config = dict(
    num_classes=73,
    output_stride=4,
    hidden_act='gelu',
    mlp_ratio=3,
    head_dim=16,
    qk_norm=False,
    kernel_size=31,
    learning_rate=0.008,
    orthogonalizer='polar_express',
    adamw_lr_other_params=0.00079,
    max_steps=6800,
    decay_fraction=0.2,
    warmup_steps=680,
)
Rows from block 7, named by matrix and row number. Rows with one number belong to one neuron. Each number is 128 + 32 x the weight over the matrix's rms, rounded and kept within 0 to 255. All counts start at 0. Numbers have three digits each.
# fc1: first MLP up (model.blocks.7.ff1.fc1.weight, 480x160), inputs 0-53
# fc2: first MLP down (model.blocks.7.ff1.fc2.weight, 160x480, transposed), outputs 0-53
fc1.3:156098123115081104169162122117213173127113109080145127088160132080134115082156128148220102184081169173143138109211088110133148129153111126176127103103126115050069
fc2.3:058178155086126109094112177153137172079109146034160020166125078123084139054178177202171039098201213122125185082111083113170091154200165148178083150145120111167197
fc1.4:157122083181111160153132097185155112081127136174078114138064090153131123133157149119062125192099154207099130055112124096107127116160146134196162155192141108104150
fc2.4:132156134084100112183146139140153155153149162136040134100115159069112123213134139085139147106155135171096097137132109165124118148145130096151159139190133101175153
fc1.5:162117160147084147163127151137156186121166113139128089146100198128184121136128114100133100163159110160116171080157127127097170111169140136041118137132156166125151
fc2.5:149140154120127132134098136135120071117104142112149124126110158082062122146152114059154105076143136061113152109168132106103081130131135189109171154139103098175121
fc1.6:136075086149151130025157114076092147149079146147087153129126168119128084142155156147139123111106112079094122103115180178110076150135095127116136111117117153086106
fc2.6:181057061136158154131107060117091186125109121152169135156139143114108101088128138177116128127171149138130100168143165127057109148173152114142127175133051132156161
fc1.7:135123115122142149140159132112154128125116232129183169131136101148143089138146101216059151131119093109131095135135112101166099152127143096104074074158107096147178
fc2.7:143153139121172120126097162114101153137138146135182133179141098074138150119132138090137118135148183116124149121114126089147105110114112134153096092102145191121149
fc1.8:112064087131157161108155122130116136183128167184047170122090093133131190187101158128169124076028129080116133151139169083159141187071087113193137103123132187160153
fc2.8:227167130099192151073244106170132077151101111079162080083140160154165079133090104130175155184079150106148127111094155137066168085133112116121137105142159117084189
fc1.10:128156121129150121145139103097146118091130128110100115075106139103142053149165152179076154112065118108118085149145135127082080113129118077082127121160191145176128
fc2.10:145185161062137102139112117107110137166119097098125148148112121097178172166067184164091159127113122111134124060070127109083146022141167153134111142100152110141093
fc1.12:144075152092097091149101134145190124095094129137099144115102118186109128147178104105106157129134169118148151132144117045177138115139179139110121186217144127175092
fc2.12:098180107112149131127141159149150115111174125119115169133144154136100085165148146130109164135121132150137103111077176056141121166112094113061130164150154130143093
fc1.13:133171171144107168112124152093138124165106105123072068152145070110118142112175118144150154074107114087142120100163114173079113197082158104077094114091138140153125
fc2.13:103140080158108151155148112184114147139132121153103177156118119196094131158136110171118116194086097118138070123130139172125133084093149106158135176133145093087155
fc1.14:144122158121095146152134110157179102108135134102138165100124157139122135085083104122119068147196094126177065102076118114206153092131124133127103110109155124151084
fc2.14:059147092104097136142165150148137116120199158142123107132162122122106154129092151172140114124182137107166069125139176155094114128154107183089156121159138145100149
fc1.15:108143067153143097135108178135140113152111152137117132069102128143141169127171106137119100198114117149131131077111149147113165120163116160108107146169111081173139
fc2.15:093118128056170078168148118141184151146112163083096103129235095140135060138169128078097085161099089110105075150113104157145103060086087113176174115187143176112124
fc1.16:164111113110106118110145108085148119148167150146148134144137155142145144081109072177102173107081203087122150093164062184139171085121159095169122186125145186139092
fc2.16:165174084112138109170089157140166131084100132137153107122179073144164191125163116151217158110124159115173146175144131150100085190173187159125137154152142091100134
fc1.18:080133091125148101185160132142133106157072109151130095133161123099209113123139162129146135158137095130107107178070123084164158091190053184238137153087092071118144
fc2.18:070143136122209158124141122145192104078189181118147090125107172092134165139066169086111167146077117112167092144121126129094143101102113138227079083091070172161161
fc1.19:100122140135101106165160146172083097136144100148137133052178124076178081121044126100130082122115135133079178149165118141124119116116097130118165138155161136083136
fc2.19:130133098114149125105094132144115126154081102099119152120141111145140096128142130127113134129114154099110133129123137139139129127131104097125123118099159156122092
fc1.20:162106119137107121105168092096069133104096095125085146127139082140146167098090108092122071107128137160103131114127048143148173099170107157190160138099092131151169
fc2.20:121123108130194131153119167133121149110125110077082164154216122163190136190188123056122079085122072108122146102116105112117147116096112143159102093120120134121130
fc1.21:116166092148137112158173142089099090108130068132128157140092134068197066107042110078090114118088105126152121112104185072158086140091104097126120150143152126137198
fc2.21:095125098076108115102142111123095096060139125171134108138101162173058165117145123113100150154171105152115093078137152190158076118109121149153103135118182135059169
fc1.22:169140133132155149145124133090151142125085120145143093162139123099126109147148125099151124150124129096146100106166163123165104149053112113125114117145077118115094
fc2.22:104132149133103071155143156129103124094072132091139060111103165122117130113110136126107151158156133157166148098153166166139101116132153118158167116173086163184116
fc1.23:082100135165074099122185081148165120179131093177104142092120158095117083092143128178117133142148066156186169135188087110097129091143104171098130160083179122116161
fc2.23:104094147075131126075058131177147162111102047137098137151130170153132155128129154111132110131128152077144137116127134127197137125089167135089139097105112168097133
fc1.24:174108146132098102163147178090094129069174101144158144148097163142106106153101122104175150140082142095140136113177095115124120184160146135168189151170070125174151
fc2.24:133100181167168133168085194117090107109133137119175213211127136100243141122155122108089180126114163171118130150125091058157087143158121242131121165086079105136095
fc1.25:146129093186186158119083071113111099147080092079082100082155064127113139100173066093132103080138162143132160124166092146092107153094151152123094154127144109101155
fc2.25:134140100157150138192144171143169135126084092099152148129094166134141154140165134139091144131146165108157089110154116169132105151139136108126143124083158168121130
fc1.27:148178131127182175161099124140124086168085149110071107102089131101163142087127144142128125208120155167109142127072161134065128151167209107106148148151119119179099
fc2.27:128108155141136118157134126136134125173129136079015108170107116131076081170147140115123132132123135171148107153161149152098126155160109160122090125128131137150162
fc1.28:130139103166132148129097083197141121108113124177059140101152141094104123112139101146166103155175143059135050082108130113049143137162173105101184125077130076140154
fc2.28:142134156125128158140110207079161138110084097116071101088132138159126170062129084119069170153199129160114109094167118106136131119108103154116123138097123147104114
fc1.29:122111122098106095166145098162100136063183137134198122120152178121101126123048146103172096176194156111091117144177134119150107105141146158162106140107104094062117
fc2.29:117089137117157138101135175145123117088118150111156095161123105106139148102147117086134127092083085155098133136133155097106133132138098128141200114128132135097136
fc1.32:158159119108183125104121181175163077128136132140143165165111143162109077105126081129142135078084102173150116136120116155116108131129104115123142116124225164057146
fc2.32:163106178171145127158130114097126139095086117125149095082168122123105136107078135081161161131059130134130144140133151163124174112135123114136105165169129126132099
fc1.34:110196156143159133128153110142134156114114154150132113154133141127061111143140127136108146111159097168134094150133135173179062114193169127114180106121141127145110
fc2.34:155154106092092204101131114119104172157156112126068126118090170144132110180135136116092121146123117116122168133125123105147085098132143112112117183152178113113133
fc1.36:117130126129119133070154138124186117133141124139145142142153125144130078098106104133123106143144127086128121141103199097153174155110162135108107201106082136161149
fc2.36:116177161065092117120157114157102070134099135099136169129127107089061161141158110127199171163114127142163117149132183082138117121098118177120097168187149115107128
fc1.37:102092127146106087109103110140118131189088136101108139125145109122114134147197155135107106109105122159130174195155135107119186078167131132164126114120120069121158
fc2.37:129169085042145147156110039118153113169152147127133111090099165113145175134158094087113087069136156157135135107114163088076146114073134143157155151105164102140179
fc1.39:096160090136171163132157163132162157050149082103111094118117158141095152101089160127128117133114101096152119166131174117077115172133132122121090148100136094136137
fc2.39:145149072105126132160124115188138037051189080103165057078166199152165158061081113131091150176136161175190114180110170118141203123172122130186065139126118110068140
fc1.41:101097093132111125070176128059132100145156090078140123174202125136127134109158117120105117085142143133162122116157075119110110124121101103100182115126180118147136
fc2.41:151128120167138149141119117081043140094093135150162175163155134180193161141105129118083145118118164082159183137136138083150092127128157131182161159090167099129153
fc1.42:149115135189082132151136125109149093101129105153157133174130111152141133122095172120087075085114077131111135134136124144151114133096082092106134025164098120152152
fc2.42:120166126179111109194088188162110121112146070172162168199093065159194129098098098102082093065119135075126129128102221122180108086137131153154130144056145165116182
fc1.43:116106138123110135108103135066126137126142128161084165130139174188101117126204130148142114151052137098079184143162139152113095165158083140157119114161081133132111
fc2.43:140097119162181066085104107160090090097091124127137145152140100101070078116154089133144134094104139120131093108147124116083164136121147233114060110073154160136169
fc1.44:115102099126209116111109143149110088138111093092164193127181162139103133098143063100185155157110130134088179116070132105121073194100054101099131158134188140083114
fc2.44:116078152112182156075129155076127130119113146149110160118170155113161116138162176123119120118120188146142172186141104122164071166093143194111127097160066064123131
fc1.45:158142129148082179129141096161060140074142116061104078128139148159103112110200145094094128053129158098161128115149118130129128106059116114116127108123126126151117
fc2.45:099162109130085112122113163076130147120115081151153135111166106154127160117123088190079130085104164152143132112094159086165167159131117104073134168113119088161109
fc1.46:093130142139126173075147133119116115153115128133072126129100120131157152170135129149142092119160097123129121089080108134109123125072104119168111104116093172105162
fc2.46:091102118082162140131145159189152149135162126159090161130160142195104108147097115115072168095174053133132102159127147116163130117124143056113131132144154192110167
fc1.47:162083232130147147095188148132143121156104096138115119167075103167157134133120164105146091142194128097117101141188144118099161183185163153123153166096167106156126
fc2.47:096104198122131131084127149045102125147092192061081145101144130133118115172110113121201096125115105187140125134109107170211179108169091117100117152166129092142124
fc1.48:168135090122169158111075086121128126169133149213196122133124153106164123121142086076103172096123132172107080128177173115104170157147168143122090182097150094095172
fc2.48:047125095121101086131093108109132100140093120154156152099165088093104157163095154089141062143118142107136132151122145117157167160121084055082111076137141147135170
fc1.50:116135138136093135110172157128068160097149095128188100095120050073119150160168185113144155114137162093141195150135138111104160135156137117194078159126114205174112
fc2.50:151106167135106061130144183115139095138156173098073120158167138145127108112158130153136139096157126142161185113096106120110070097169131129143134108118149094090120
fc1.51:156087130129102104073150144123126163131162087103091159075116184142111145133162096165150136170091110114164120072170111131090121153108116163091125180159143151133082
fc2.51:193100059092169134118104133123162092093126171138146251122103138102091131169137105092151110160194120108146161122165149110155144171193135164087113203183103098158123
fc1.52:170129142158102157114122116114177102111127120146145152182054134155131146139095164117207118117131079111057095129215176126114131177149129144169105121116086057155120
fc2.52:105091146108137159160173182103112105120069190138135096207149093145116150087158079099147177095070132170159128092139122124104163180126101125115141116145122143127170
fc1.53:070101122120136111095105101130132143161024119121100083139111127075148115130133095130175102096067149151084182119158128179147146097121140122165161186064139179109111
fc2.53:182104170184110126088123104159075116075077097127096110146107119100102053118134120136154130155176116149135128136109204113187141086144132141126105084091145134127148
fc1.54:105101126125163041147166117040178072081162161147201152115140078095087148097137114116103095146115208149114132163108079139148130160135114173147150195207178145107101
fc2.54:110088128062117148119145090154128134125081113159165149122081137105171140143150141130113123173111168120116128154153129191136096138147164107158142054099023148149171
fc1.55:132172146124163152151123196103123155135185091087125132140118135130158163177140126142100131150119177130156113130125140110113124105202158136085119155076084112104077
fc2.55:100132163132103093162103085048123097151100128144132127122136148042141104147093080096171156149156055155152140168182138088180141111137118162110097146155100110093132
fc1.57:071164163129153075076122127094115097157100126128148116118124097176117124122136159132092100128144195152116154177164141142115123155157112121101105078155133105113183
fc2.57:127170148119106137117128109112068134151127100114093182149128158129162150151142147101122120129136156151158124155133105161096071122107142100131139041139157136153132
fc1.58:139056220165082081163158058106145100100097144122080101158187135145162097130068140160098158122116153121204167100130172133069088143116165133127159168111151118126105
fc2.58:166144160075082079080166120108141168133092086102142095101147160180199123128094148199174062107122120133154113112110108098165097089121090136101148116134137109094138
fc1.59:106183145115186144122110177155156133171139142169159147112118120156115127151143091155104142170154058156112129131155094144077130119129086115166114084120114086137190
fc2.59:109138088062137167185130129150188088151187149110122135147171109172069126082156074084097095127140173133129161138086145149072161095139066112135127112099134123178140
fc1.60:107157097138075156102142156192163203178139115113114108113108137112104089151078110095180118139144072131134121172152131128150116099098165143177108105061165196084108
fc2.60:093180125019102113138173157175101163103137137141088151170128120169077172179105145173079153196069068134128068132104099197166195087118086094153115164114197130084142
fc1.62:147110138101141129164172159091121127156217058151105121067144155108197054036061104179154124123150106167132145051164105139110099145139145144180142194082094120164133
fc2.62:118085135098133132112181068148144123113142136128135147105112124153120152159163135118083090144150154084118116174133081133113137158092103179174141120068172124134111
fc1.63:186089175120120135133142124170131130153130172130154154133141204149107136164155143118151148128118146125144177142127173099140082141139126121116097137131129110171112
fc2.63:118109130177140129156099163128086125109128123174153154125168157134125102156160135112115144170101144139111149173121149083104161133156134128080125156175122129141098
fc1.65:123153073132177121102123111109097155142162135129107091115132050115154043178135175198165111144097164140162135205092128134175132146160157170134142109112135094185102
fc2.65:132182121126138131152161097121176155128150194177139089145179034189150114144156135138117121111152119127145128115154085107072146060096142112140082114051120126124109
fc1.67:094127172164092148124146104132052161159148082089097089122157149137156109079154135147174146152131068119220160136185172125023127150139110129097115086120138135072116
fc2.67:120129070086129121079157173092180197132068128111169112100176150136151062066112165213136098116215126127160094184178110093124143086142142163069153113106106172109135
fc1.68:176108111116082028204098162111122150111142090090152069145184088148125135143112092094121162184112068166121120062121136087156134126166093168126112105112098136115117
fc2.68:137082150099077094144148134122164125121093186084112067180104134106129166154132088118110112115091127160139142146190158122127141131063132115159112142160142188094106
fc1.69:067114142146172212144139112200141154135091116077185136169120123108090064072134102146156114143149087142167135115145092089113145198154111118126126110158150063120166
fc2.69:088168158169094123059071114160101123205051132151115201040078151138129028102074091131113068068107096080097097121044153169183123147127141123049127133073148180147104
fc1.70:102149112160149083206077060145139151143092154106057091094156120172128168113214075137076024167137143150096137120155109154110134118147169185162146118092144146118149
fc2.70:034068095077081187149152107063215227151103143067040042130166150102132172153180151100087123111161064218127149154134172152148092077048140100130073085143125182154114