A small audio frame classifier, trained from scratch: 6800 steps.
Rows from block 4 of a small audio frame classifier, named by matrix and row number. Rows with one number belong to one neuron. Each number is 128 + 32 x the weight over its row's rms, rounded and kept within 0 to 255. All counts start at 0.
Before each neuron's rows are labels from the 100 clips, of 14976, where the neuron reaches its highest value: "top examples" is what is common among them. Only what is clearly more common there than usual is listed. The data: synthesized solo parts of chorales (CocoChorales).
# fc1: first MLP up (model.blocks.4.ff1.fc1.weight, 480x160), inputs 0-159
# fc2: first MLP down (model.blocks.4.ff1.fc2.weight, 160x480, transposed), outputs 0-159

top examples: note G#5; violin; note G#3; note A5
fc1.141 [106 120 173 105 152 171 162  41  79  83 105 164 113 158 117 147  65 145 126 109 124 145  67 118  83 140   9 121 106 121  96 163 153 144 140 133 127  64 109  84 152 107  86 108  78 174 105  97 172 195 148 198 138  88 107 162 132 138 124  83  89 134 135  89  88 173 111 134 147  82 121 199  92 130 173 162 162 126 111 125 139  91 154 121 162 119 157 119 159 182 161 135  97 119  94 138 157 119 102 133 134  82  92 140 107 177 138 132 100  90 182 143 132 156 121  94 172 102 111 146 137 160 153 114 151 133 166 170 165 146 119 131 107 148 153 110 140 140 148 153  83 202 123 126 147 163  87 140 166  88 117 112 133 156 121 106 139 137 153  83]
fc2.141 [124 161 179 158 120 125 147 129 225 151 141 173  83 138 154  96  98 108 156 138 155 139  91 146 117 128 152 133 103 147 117 176 128  79 134 117  92 121  93 135  87 132 128 125 120  78 186 149  95 142  95  98 141  84  71 117 110 175 168 111  99 186 136 111 133 123 145 163 159 147 108 167 116 147 168 124 138 134 172 156 103 155 150  78 129 143 157 150 130 130 154  90 162 120  70 121 151 114 125 158  87 123 197 101 133 110 121  54 101 140 110  53 152 131 121 153 199 143 117 171  94 115 172  77 130 138  95 149 185 136 143 160 138 114 168 150 141  16 129 111 156 133 171 120 112 125 126 156 158 149 158 120  71 167 114 125  98 158 135 230]

top examples: note A#3; note C#4; note B3; note G#3
fc1.86 [ 98  94 160 144 165 140 121  77 122 131  81 148 167 167 129 129  86 166  84 118 132  76  91 119 124 150  95 129 135 151 101 119  81  82 156 111 167 107 119 161 115 130 180  89 182  77 105  86 186 161  42 148 125  94 136 125 161 170 110 143  95  85 103 145 133 115  78 158 107 150 173 100  98 156 157  99  94 164 107 121  83 113 110 134 140 148 112 153 132 114 101 152 168 212 131 150 122  90 127 112 123 177 134 122 136 110 179  63 146 143  73 115  69 135 148 120  88 148 105 141 111 126  95 201  82 141 192 135 159 157 157  88  98  90 137 109 143 169 136 143 136 127  91  94 158 104 104 186 135 185 137 142 172 107 199 127 132  93  65 137]
fc2.86 [117 158 138 105 129 139 167  71 106 142 136  80 118  90 156 149  75 138 179 178 110 100 114 140 137 156 135 151 139 110 118 105 106  87 128  98 144 134 121 182 145  74  88 114 113 112 127 153 128 186 123 146 114 147 152 119 170 103 183 118 146  87  68 124  89 118 107 146 220 128 137 173 135 133  81  82 125 199 151 148 125 106 131  93  61 105 101 121 111 140 180 178 121 137 176 165 102 148 126  88 139  98 127 153 130 124 111 175 123 181  94 158 101 170 156  99 145 171  89  82 124 136 128 171 174 152 110 177 143 129 121  97 122 142 218  79 155  99 188 180 135 106 132  99 131 193  98 103 194  94 161  69 174 128 116 122 133 141 100  92]

top examples: note G#5; note G#3; note F5; note F#3
fc1.56 [104 139 125 150 129 115  71 121 162  83 124 117 178  51 137 139  92  95 142  98 115 194 111 145  93 170 109 168 126 127 151  68 130 160 131 134 173 147 116 109  88  86  93 122  69 160 142 176  97 143 109 132 154 116 179 168 156 126  75  95 110  60 151 110  66 119 123 148 149  96  94 160 160 161 167  86 137 126 127 153 110  93 135 152  78 130 121 167 127 119 102 137 139 110 130 150 189 136 154 100 139 182  96 162 163 136 130 125 134  75 112  51 176 137 115 120 153 123 134 121 156 143  40 138 142 104 119 111 155 140 128 192 141  79 171 122 140 132 131 154  88 170 168  97 112 116 118 106 131   6 139 140 149 170 181 137 139 138 176 162]
fc2.56 [113 170  94 133 133 149 117 122  89  94 144 126  62 180  93  95 144 107 127 149 126 161 160 160 163 146 115 111 110 113 112 104 134  81 139 126 140 149 108  93 145 158 161 117 171 133 135 129 150  93 107  77 118 154 167 106 178 180 120 133  92 141 197  88 101  70 119  89 137  92 149 163 102 127 120 162 120 151 129 103  88 183 161 175 178 140 129  74 148 139 105  99 125 171 108 149  68  68  75 144 148 146  78 125 126 127 126 146 146 125  90 100 129 171 111 182 139  91  64 119 160  75 152  74 120  96 119  79 153 108 139 113 141 122 113 160  58 168 151  71 137 157 183  83  93  84  79 132 154 175  79  95 123 162  68 106  65 110 173 145]

top examples: note A#3; bassoon; note A3
fc1.297 [143 180 136 113  86 156 156 104 111  97  98  98  72 105 119 170  84  84  81 124 111 103 100 109 161 126 116 149  87 121 174 152 153 117  88 142  84  90  80 134 152 153 116 161 135 123 171  87 206 185 165 130 207 139 170  99 122 200 101  97 113 175  92 115 137  89 127 121 148 119  49 117 161 103 122 142 115 187 160 146  87 103 147 171 127 111 171 132 123 138 126 119 161 130 127 147 166 145  65 196 105 149 233 119 132  98  71  85  86  90  71  80 126 106 150 120 134  98 105 175 151 136  92 140 159  95 153 121 115  67 142 117 167 126 112 143 104 119 170 151 148 110 147 127 114 138 122 107 123 171 147 114 121 159 147  81 147 118 163 120]
fc2.297 [110 116 151 127 162 150 167 136  62 146  92 109  96  66 112 112 113 113 137 121 123 141  71  86 147 151 150 100  91 202 193 125  93 139  89 123 120 134  44 129  69 165 115 106  81 117  98 106 121 133 133 180 146 155 206  94 103 119 185 113 127 113 179 116 124  73  77 159 129 141 112 108  98 110 100  81 125 131 101  95 130 129  57 111  90 155  63 130 166 121 143  93 197 188  98 145 123 114 106  79 208 173 143 133 133 136 128 162 105 105 102 133 129 140 195  94 143 109  73 161 115 109 136 127 131 159 167 180 184 199 108 106 156 148 124  94 150 122 120 150 127 128 141 119 150 166 154 161 127 159 131 133 179 149 115 108 151 124 155 113]

top examples: note A#3; tuba; note G#3; note C4
fc1.273 [102 150 147 104 143 124 105  95 133 139 130 135 174 105 171 133  89 104 118  88 100  91 131 154 112 127 210 178 139 117 134 149 100 106 102  85  82 200 140 167 135 113 121 154 194 110 172 110 126 135  75  93 119 124  88  97 143 123 142 114  96 180 146 120 171 167 166 155  88 143  83 113 181 121 159 131 107 187 130 136 176 104 167 117  81 130  87  90 123 203 123 143 171 113 148  78 151  84 114  78  92 167 132 137  88 108 143 120 127 132 113 161 129 141 125 135 157 171 143 122 129 183 130  98  80 108 170 131  56 168 104  84 104 123 168  83 130 185  68 133 110 162 162  89 149 117 126 139 134 140 138 196 122 146 218  75  74 140 128 110]
fc2.273 [149  91 132 131  95 140 150 134 182 107 161  86 142 152  99  67 128  98 155  92 165  89 181 149 121 139 110 131 171  95 114 161  85 120 104  75 109 109 161  86 165  74 165 106 127 114 174  98 126  93 140 152 119 113 140  96 149 193 160 163 135  84 145 111 149 118 102 127 147 126 149 121 142 115  84 154 162 147  76 146  97 119  99 115 149 130 104 167 112 104  95 126  82 127 155 145 103  85  86  58 183 123 138 165 126 137 123 121 162 129 112  90 115 165 131 124 147 145 137 139 127 103 100 118 131 111 154 141 156 112 203  19  61 132 214 111 138 139 188 130  60 141  67  68 139 129 159 148 164 113 138  95 137 113  57  78  96  74 130 147]

top examples: note F#5; flute; trumpet; note F5
fc1.14 [153 118  60 138  85 105 172 139  86 106 142 139 170 113 121 147 133 153 110 125 105  97 162  81  58 121  83 173 144 120 106 149 168 152 206 170 163  84 103 161 141 156 134  85 121 113 151 124  91 151 202 145 152 147  54  95  81 112 114 136 152 133 113 178 156  97 115 139 141 190 109 144 116 116 104 111  94 185 106 154 173 120 123  68 104 177  79 107 136 157 108 113  81 122 130 131  96  46  78 177 124 131 117 128  84 174 107 106 165 135 111 162  88 129 187  81  98 130  72 160 140  90 116 134 153  98  88  91 204 170 119 118 124 147 100 120  94 147 119 155 138 130 187 118  88 114 146 120 101 181 178 110 126 115 131 151 156 114 124 128]
fc2.14 [157 136  48 120  87  92 170  88  45 167 109 154 114 132 156 145 133 129 137  86 115 150 141  68  40 106 116 138 164 108 115  92 162 199 112 105 112 145 114 153 116 116 125  87 102 115 146 115 142  99 129 173 113 160  98 129 124 104 110 131  91 169 148 136  96 126 119 151  80 156 192 185 167 134  67 141 136  91 144 133 165 134  96 150 142 202 108 149 104 109 129  97 147  98 152  97 103  83 128 122 118 117 104 120 138 157 124 159 121 116 196 135 136 109 132  79 142  84 150  88 128  84 116 174 126 123 145 237 125 134 116 128 117 142  70 120 164 119 138 135  66 164 130 149  99 156 107 101 216 129 123 140 116 166  67 114  64 139 134  88]

top examples: note A#3; bassoon; note G#3; note C4
fc1.179 [137  79  88 168 177 141 179 121 141 114 182 117 110 174 121 140 109 163 132 173 140 133 172 146  82 111 131 128  89 144 150 144 158 149 101 142 102  88 118 159  99 165 149 156 158 108 142  75 152  80  72 165  92 114 117 123 139 168  65  95 132 111  93 127 151 184 169 147 136  72 157  83 176 166 120 122  41 171 128 167 155 116  95 142 125 164 148 151 158 114 121 173 148 157 162  92 174 109 162 147  86 152 121 187 133 137 179 121 143 115 125 119 143 190 136  98 145 112  65 151 103 114 107 147 111  87 165 101  63 111 169 167 141 126 154 119 151 168  75 193 163 123  80 153 113 176  88 152 114 149 134 146 105  72 131  94  95 127 169 183]
fc2.179 [100 131 127 103 124 122 168  97 120 104 110 169 158 154 200 111 110 163 180 126 135  60 142 112 115  97 139 147 144 167 137 133 136 152 145 155 102 106 113 112 134 150 169 123 103 115 144  40 170 193 198 143 139 127 135 117 110 181 158  43 154  61 155 107 140 150 166 140 154 139  82 127  84 108  86 118 119 149  77 141 112 117 185 163  87 165 145 156 101 133 123 106 109 143 189  82 116  94 106 194 121  92 158 171 167 122 163  78 128 105 148 135  91 109 121 105 137 138  93 103 147 108 138 174 129 143 142 129 140  84 144 117  76 115 153 161  26  62 155 128  98 102 124  99 156  82  99 165 157  92 190 174 136 148 120 115 139 155 139 123]

top examples: note F#5; violin; note G#5; note E5
fc1.184 [150 188  91 118 210 158 150 129 125 114  95 154  43 113 146 123 100 187  88 194 116 168 189 135 162 142 134 154  88 121  63 145 130 109 152 141 100 139  93 133 165 109  32 117 128 104 110  81 183 130 159 142  80  87 109  86 163 159 128 109 132 116 131 144 103 145 106 133 128  87  91 107  95 159  53 119 148 117 145  98 139 124 128 161 104 150 177 106 160 143 127 102 152  57  97 144  54 118 152  86 138 110 189 108 147 157 168 105 112 100 155 153 108  76 141 126 158 173 125 160 110 136 162 104 105  63 126 142 210 127 147 154 124 145 153  98 133 106 159 117 115 108 147 133  87 163 117 121 153  80  86 117 175 116  85 126 142 103 117 127]
fc2.184 [142 134 134 107  95  86 206 143 166  80 131 133 167 141 153 162 163 111 158 126 169  78 151 136 101 148 152 111 114 116  90 157  98 112 165 190 143 146 108 164 178 109 161 146 119  87 160 179 108 119 111 143 119 142 157  97 109  96 198  88 130 106 108 130 117 134 151 145 173  73 137 165 187 131 151 115 114 137  86 148 144  54 118  79 152  96 142 100 134  93  72 156 130  92 134  78 122 115 163  78 125 140  87 138 130 126 114  96 143 116  98  58 108  74 120 133 150 122  69 134  97  90 140 136 146 114 102 199 214 127  90 146 131 119 157  78  60 111 101 149 165 128 181  96 189 135 138 119 125 119 109 129 141  99 179 173  78 189 151 156]

top examples: note A#3; tuba; note B3; instrument: cello
fc1.260 [107 114 114 121 106 170 129  86 118  61  79 104  41 161 141 100  77 178 160 168 136 161  90 138  98 135 118 142  91 191 168 144 104 110 154 155 151 106 140 114 157 145  91 161 172 133 144 131 179 100 148  81 149 152 166 124 198  97 142 118  60  80 179 133 101 147 139 109 104 102 107 148 171 137 135 149 110 151  87 142 112 169 104 137 109 145 112 107 131 116 151 154 150 130 145 135 131 106 105 184  59 128 149 114  83  94 158  92  91 124 172  74  93  89 106  79 167  94 176 173 113 128  91 172 122  99 109 133 131  92  69 135 169 101 151  40 163 150 119 133 120 149 109 132 124 180 125 139 212  73 153 130 147 152 126  82 136 145 107 130]
fc2.260 [ 66 168 130  80 143 156 188 139 153 118 112 155 161 150 123 150  60 177 125 161  75 130 162 189 144 140 144  99 180 177  89 145  86 165 102 125 129  77 111 103 146 142 129 128 117  54 142 103 108 119 135 157  90 186 177 154 141  84 125 142 137 125 123 130 126  53 103 109 173 107 117  92  98 120 122  99 103 144 128 136 115 119  84 149 168 178 125  85  86  72 112 137 172 103 153 141 152  84 118 163 182 112 159  95 113 143 172 121  80  89 150 110 156 121 129 141 131 179 106 119 165 110 138 148 109 168 129 172 110 164 160 168 169  71 165 130 132 123 147 185  77 130 144 118 136 133 180 175 160  78 101  69 171 170 196 140 140 155  96 145]

top examples: note F#5; note E5; violin; note F5
fc1.339 [ 63 161 106 127 159 180 134 137 191 137  66  88  95 102 127 104 116 168 149 127 120 154 139 138 163 169 143  99 142 131 204 144 143  91 128 121 123 163 163 129 126 129  98 124 164 149 125 204 146  66  75 169 119 147 140 136 130 142 173 126 168  60 155 105 120 157 151 112 131 144 110 113 123 136  81  91 182 120 115 112 141  90  95 188 113  84  83 106 110 140 169  93 108  86  21 130 135 153 133 170 140 203 147  56 104 111 104 108 161 149 174 110 116  60 145  98 151 145 188  84  88 120 110 110 105 121  85 137 117 140 121 112 108 114 129 133  90 158 133 142 115 127 135 150 138  81 153 144  70 103 100 162 152 166  92 139 178  97 180 125]
fc2.339 [118  83 114 166 197 131 112 151 130  78 141 167 133 129 125 184 108 175 152 109 143 148 156 165 177 104 105 184 156 128 110 126 155 119 172 125 122 210 108 131 163 150 137 128  94  92 131 175  84  94 120 107 181 163 118 158 166 139 129 169  91 196 114 122 160 124 144 136 147 108 142  99 156 142 119 152  69 137 158  66 174 120 141 103 141 132 158  90 114 104  68  85  94 128  99 121 189 176 119 125 149 196 130 106 102 149 178 126 126 152 168 143 197  64 178 173 155 152 123 138 160 122 177 147 144  66 100 162 150 180 140 157 113 125 120 107  88 132 133  63 154 140  83 193 138  96  96 170 127 142 151 119 122 119 137 128 179 159  81  99]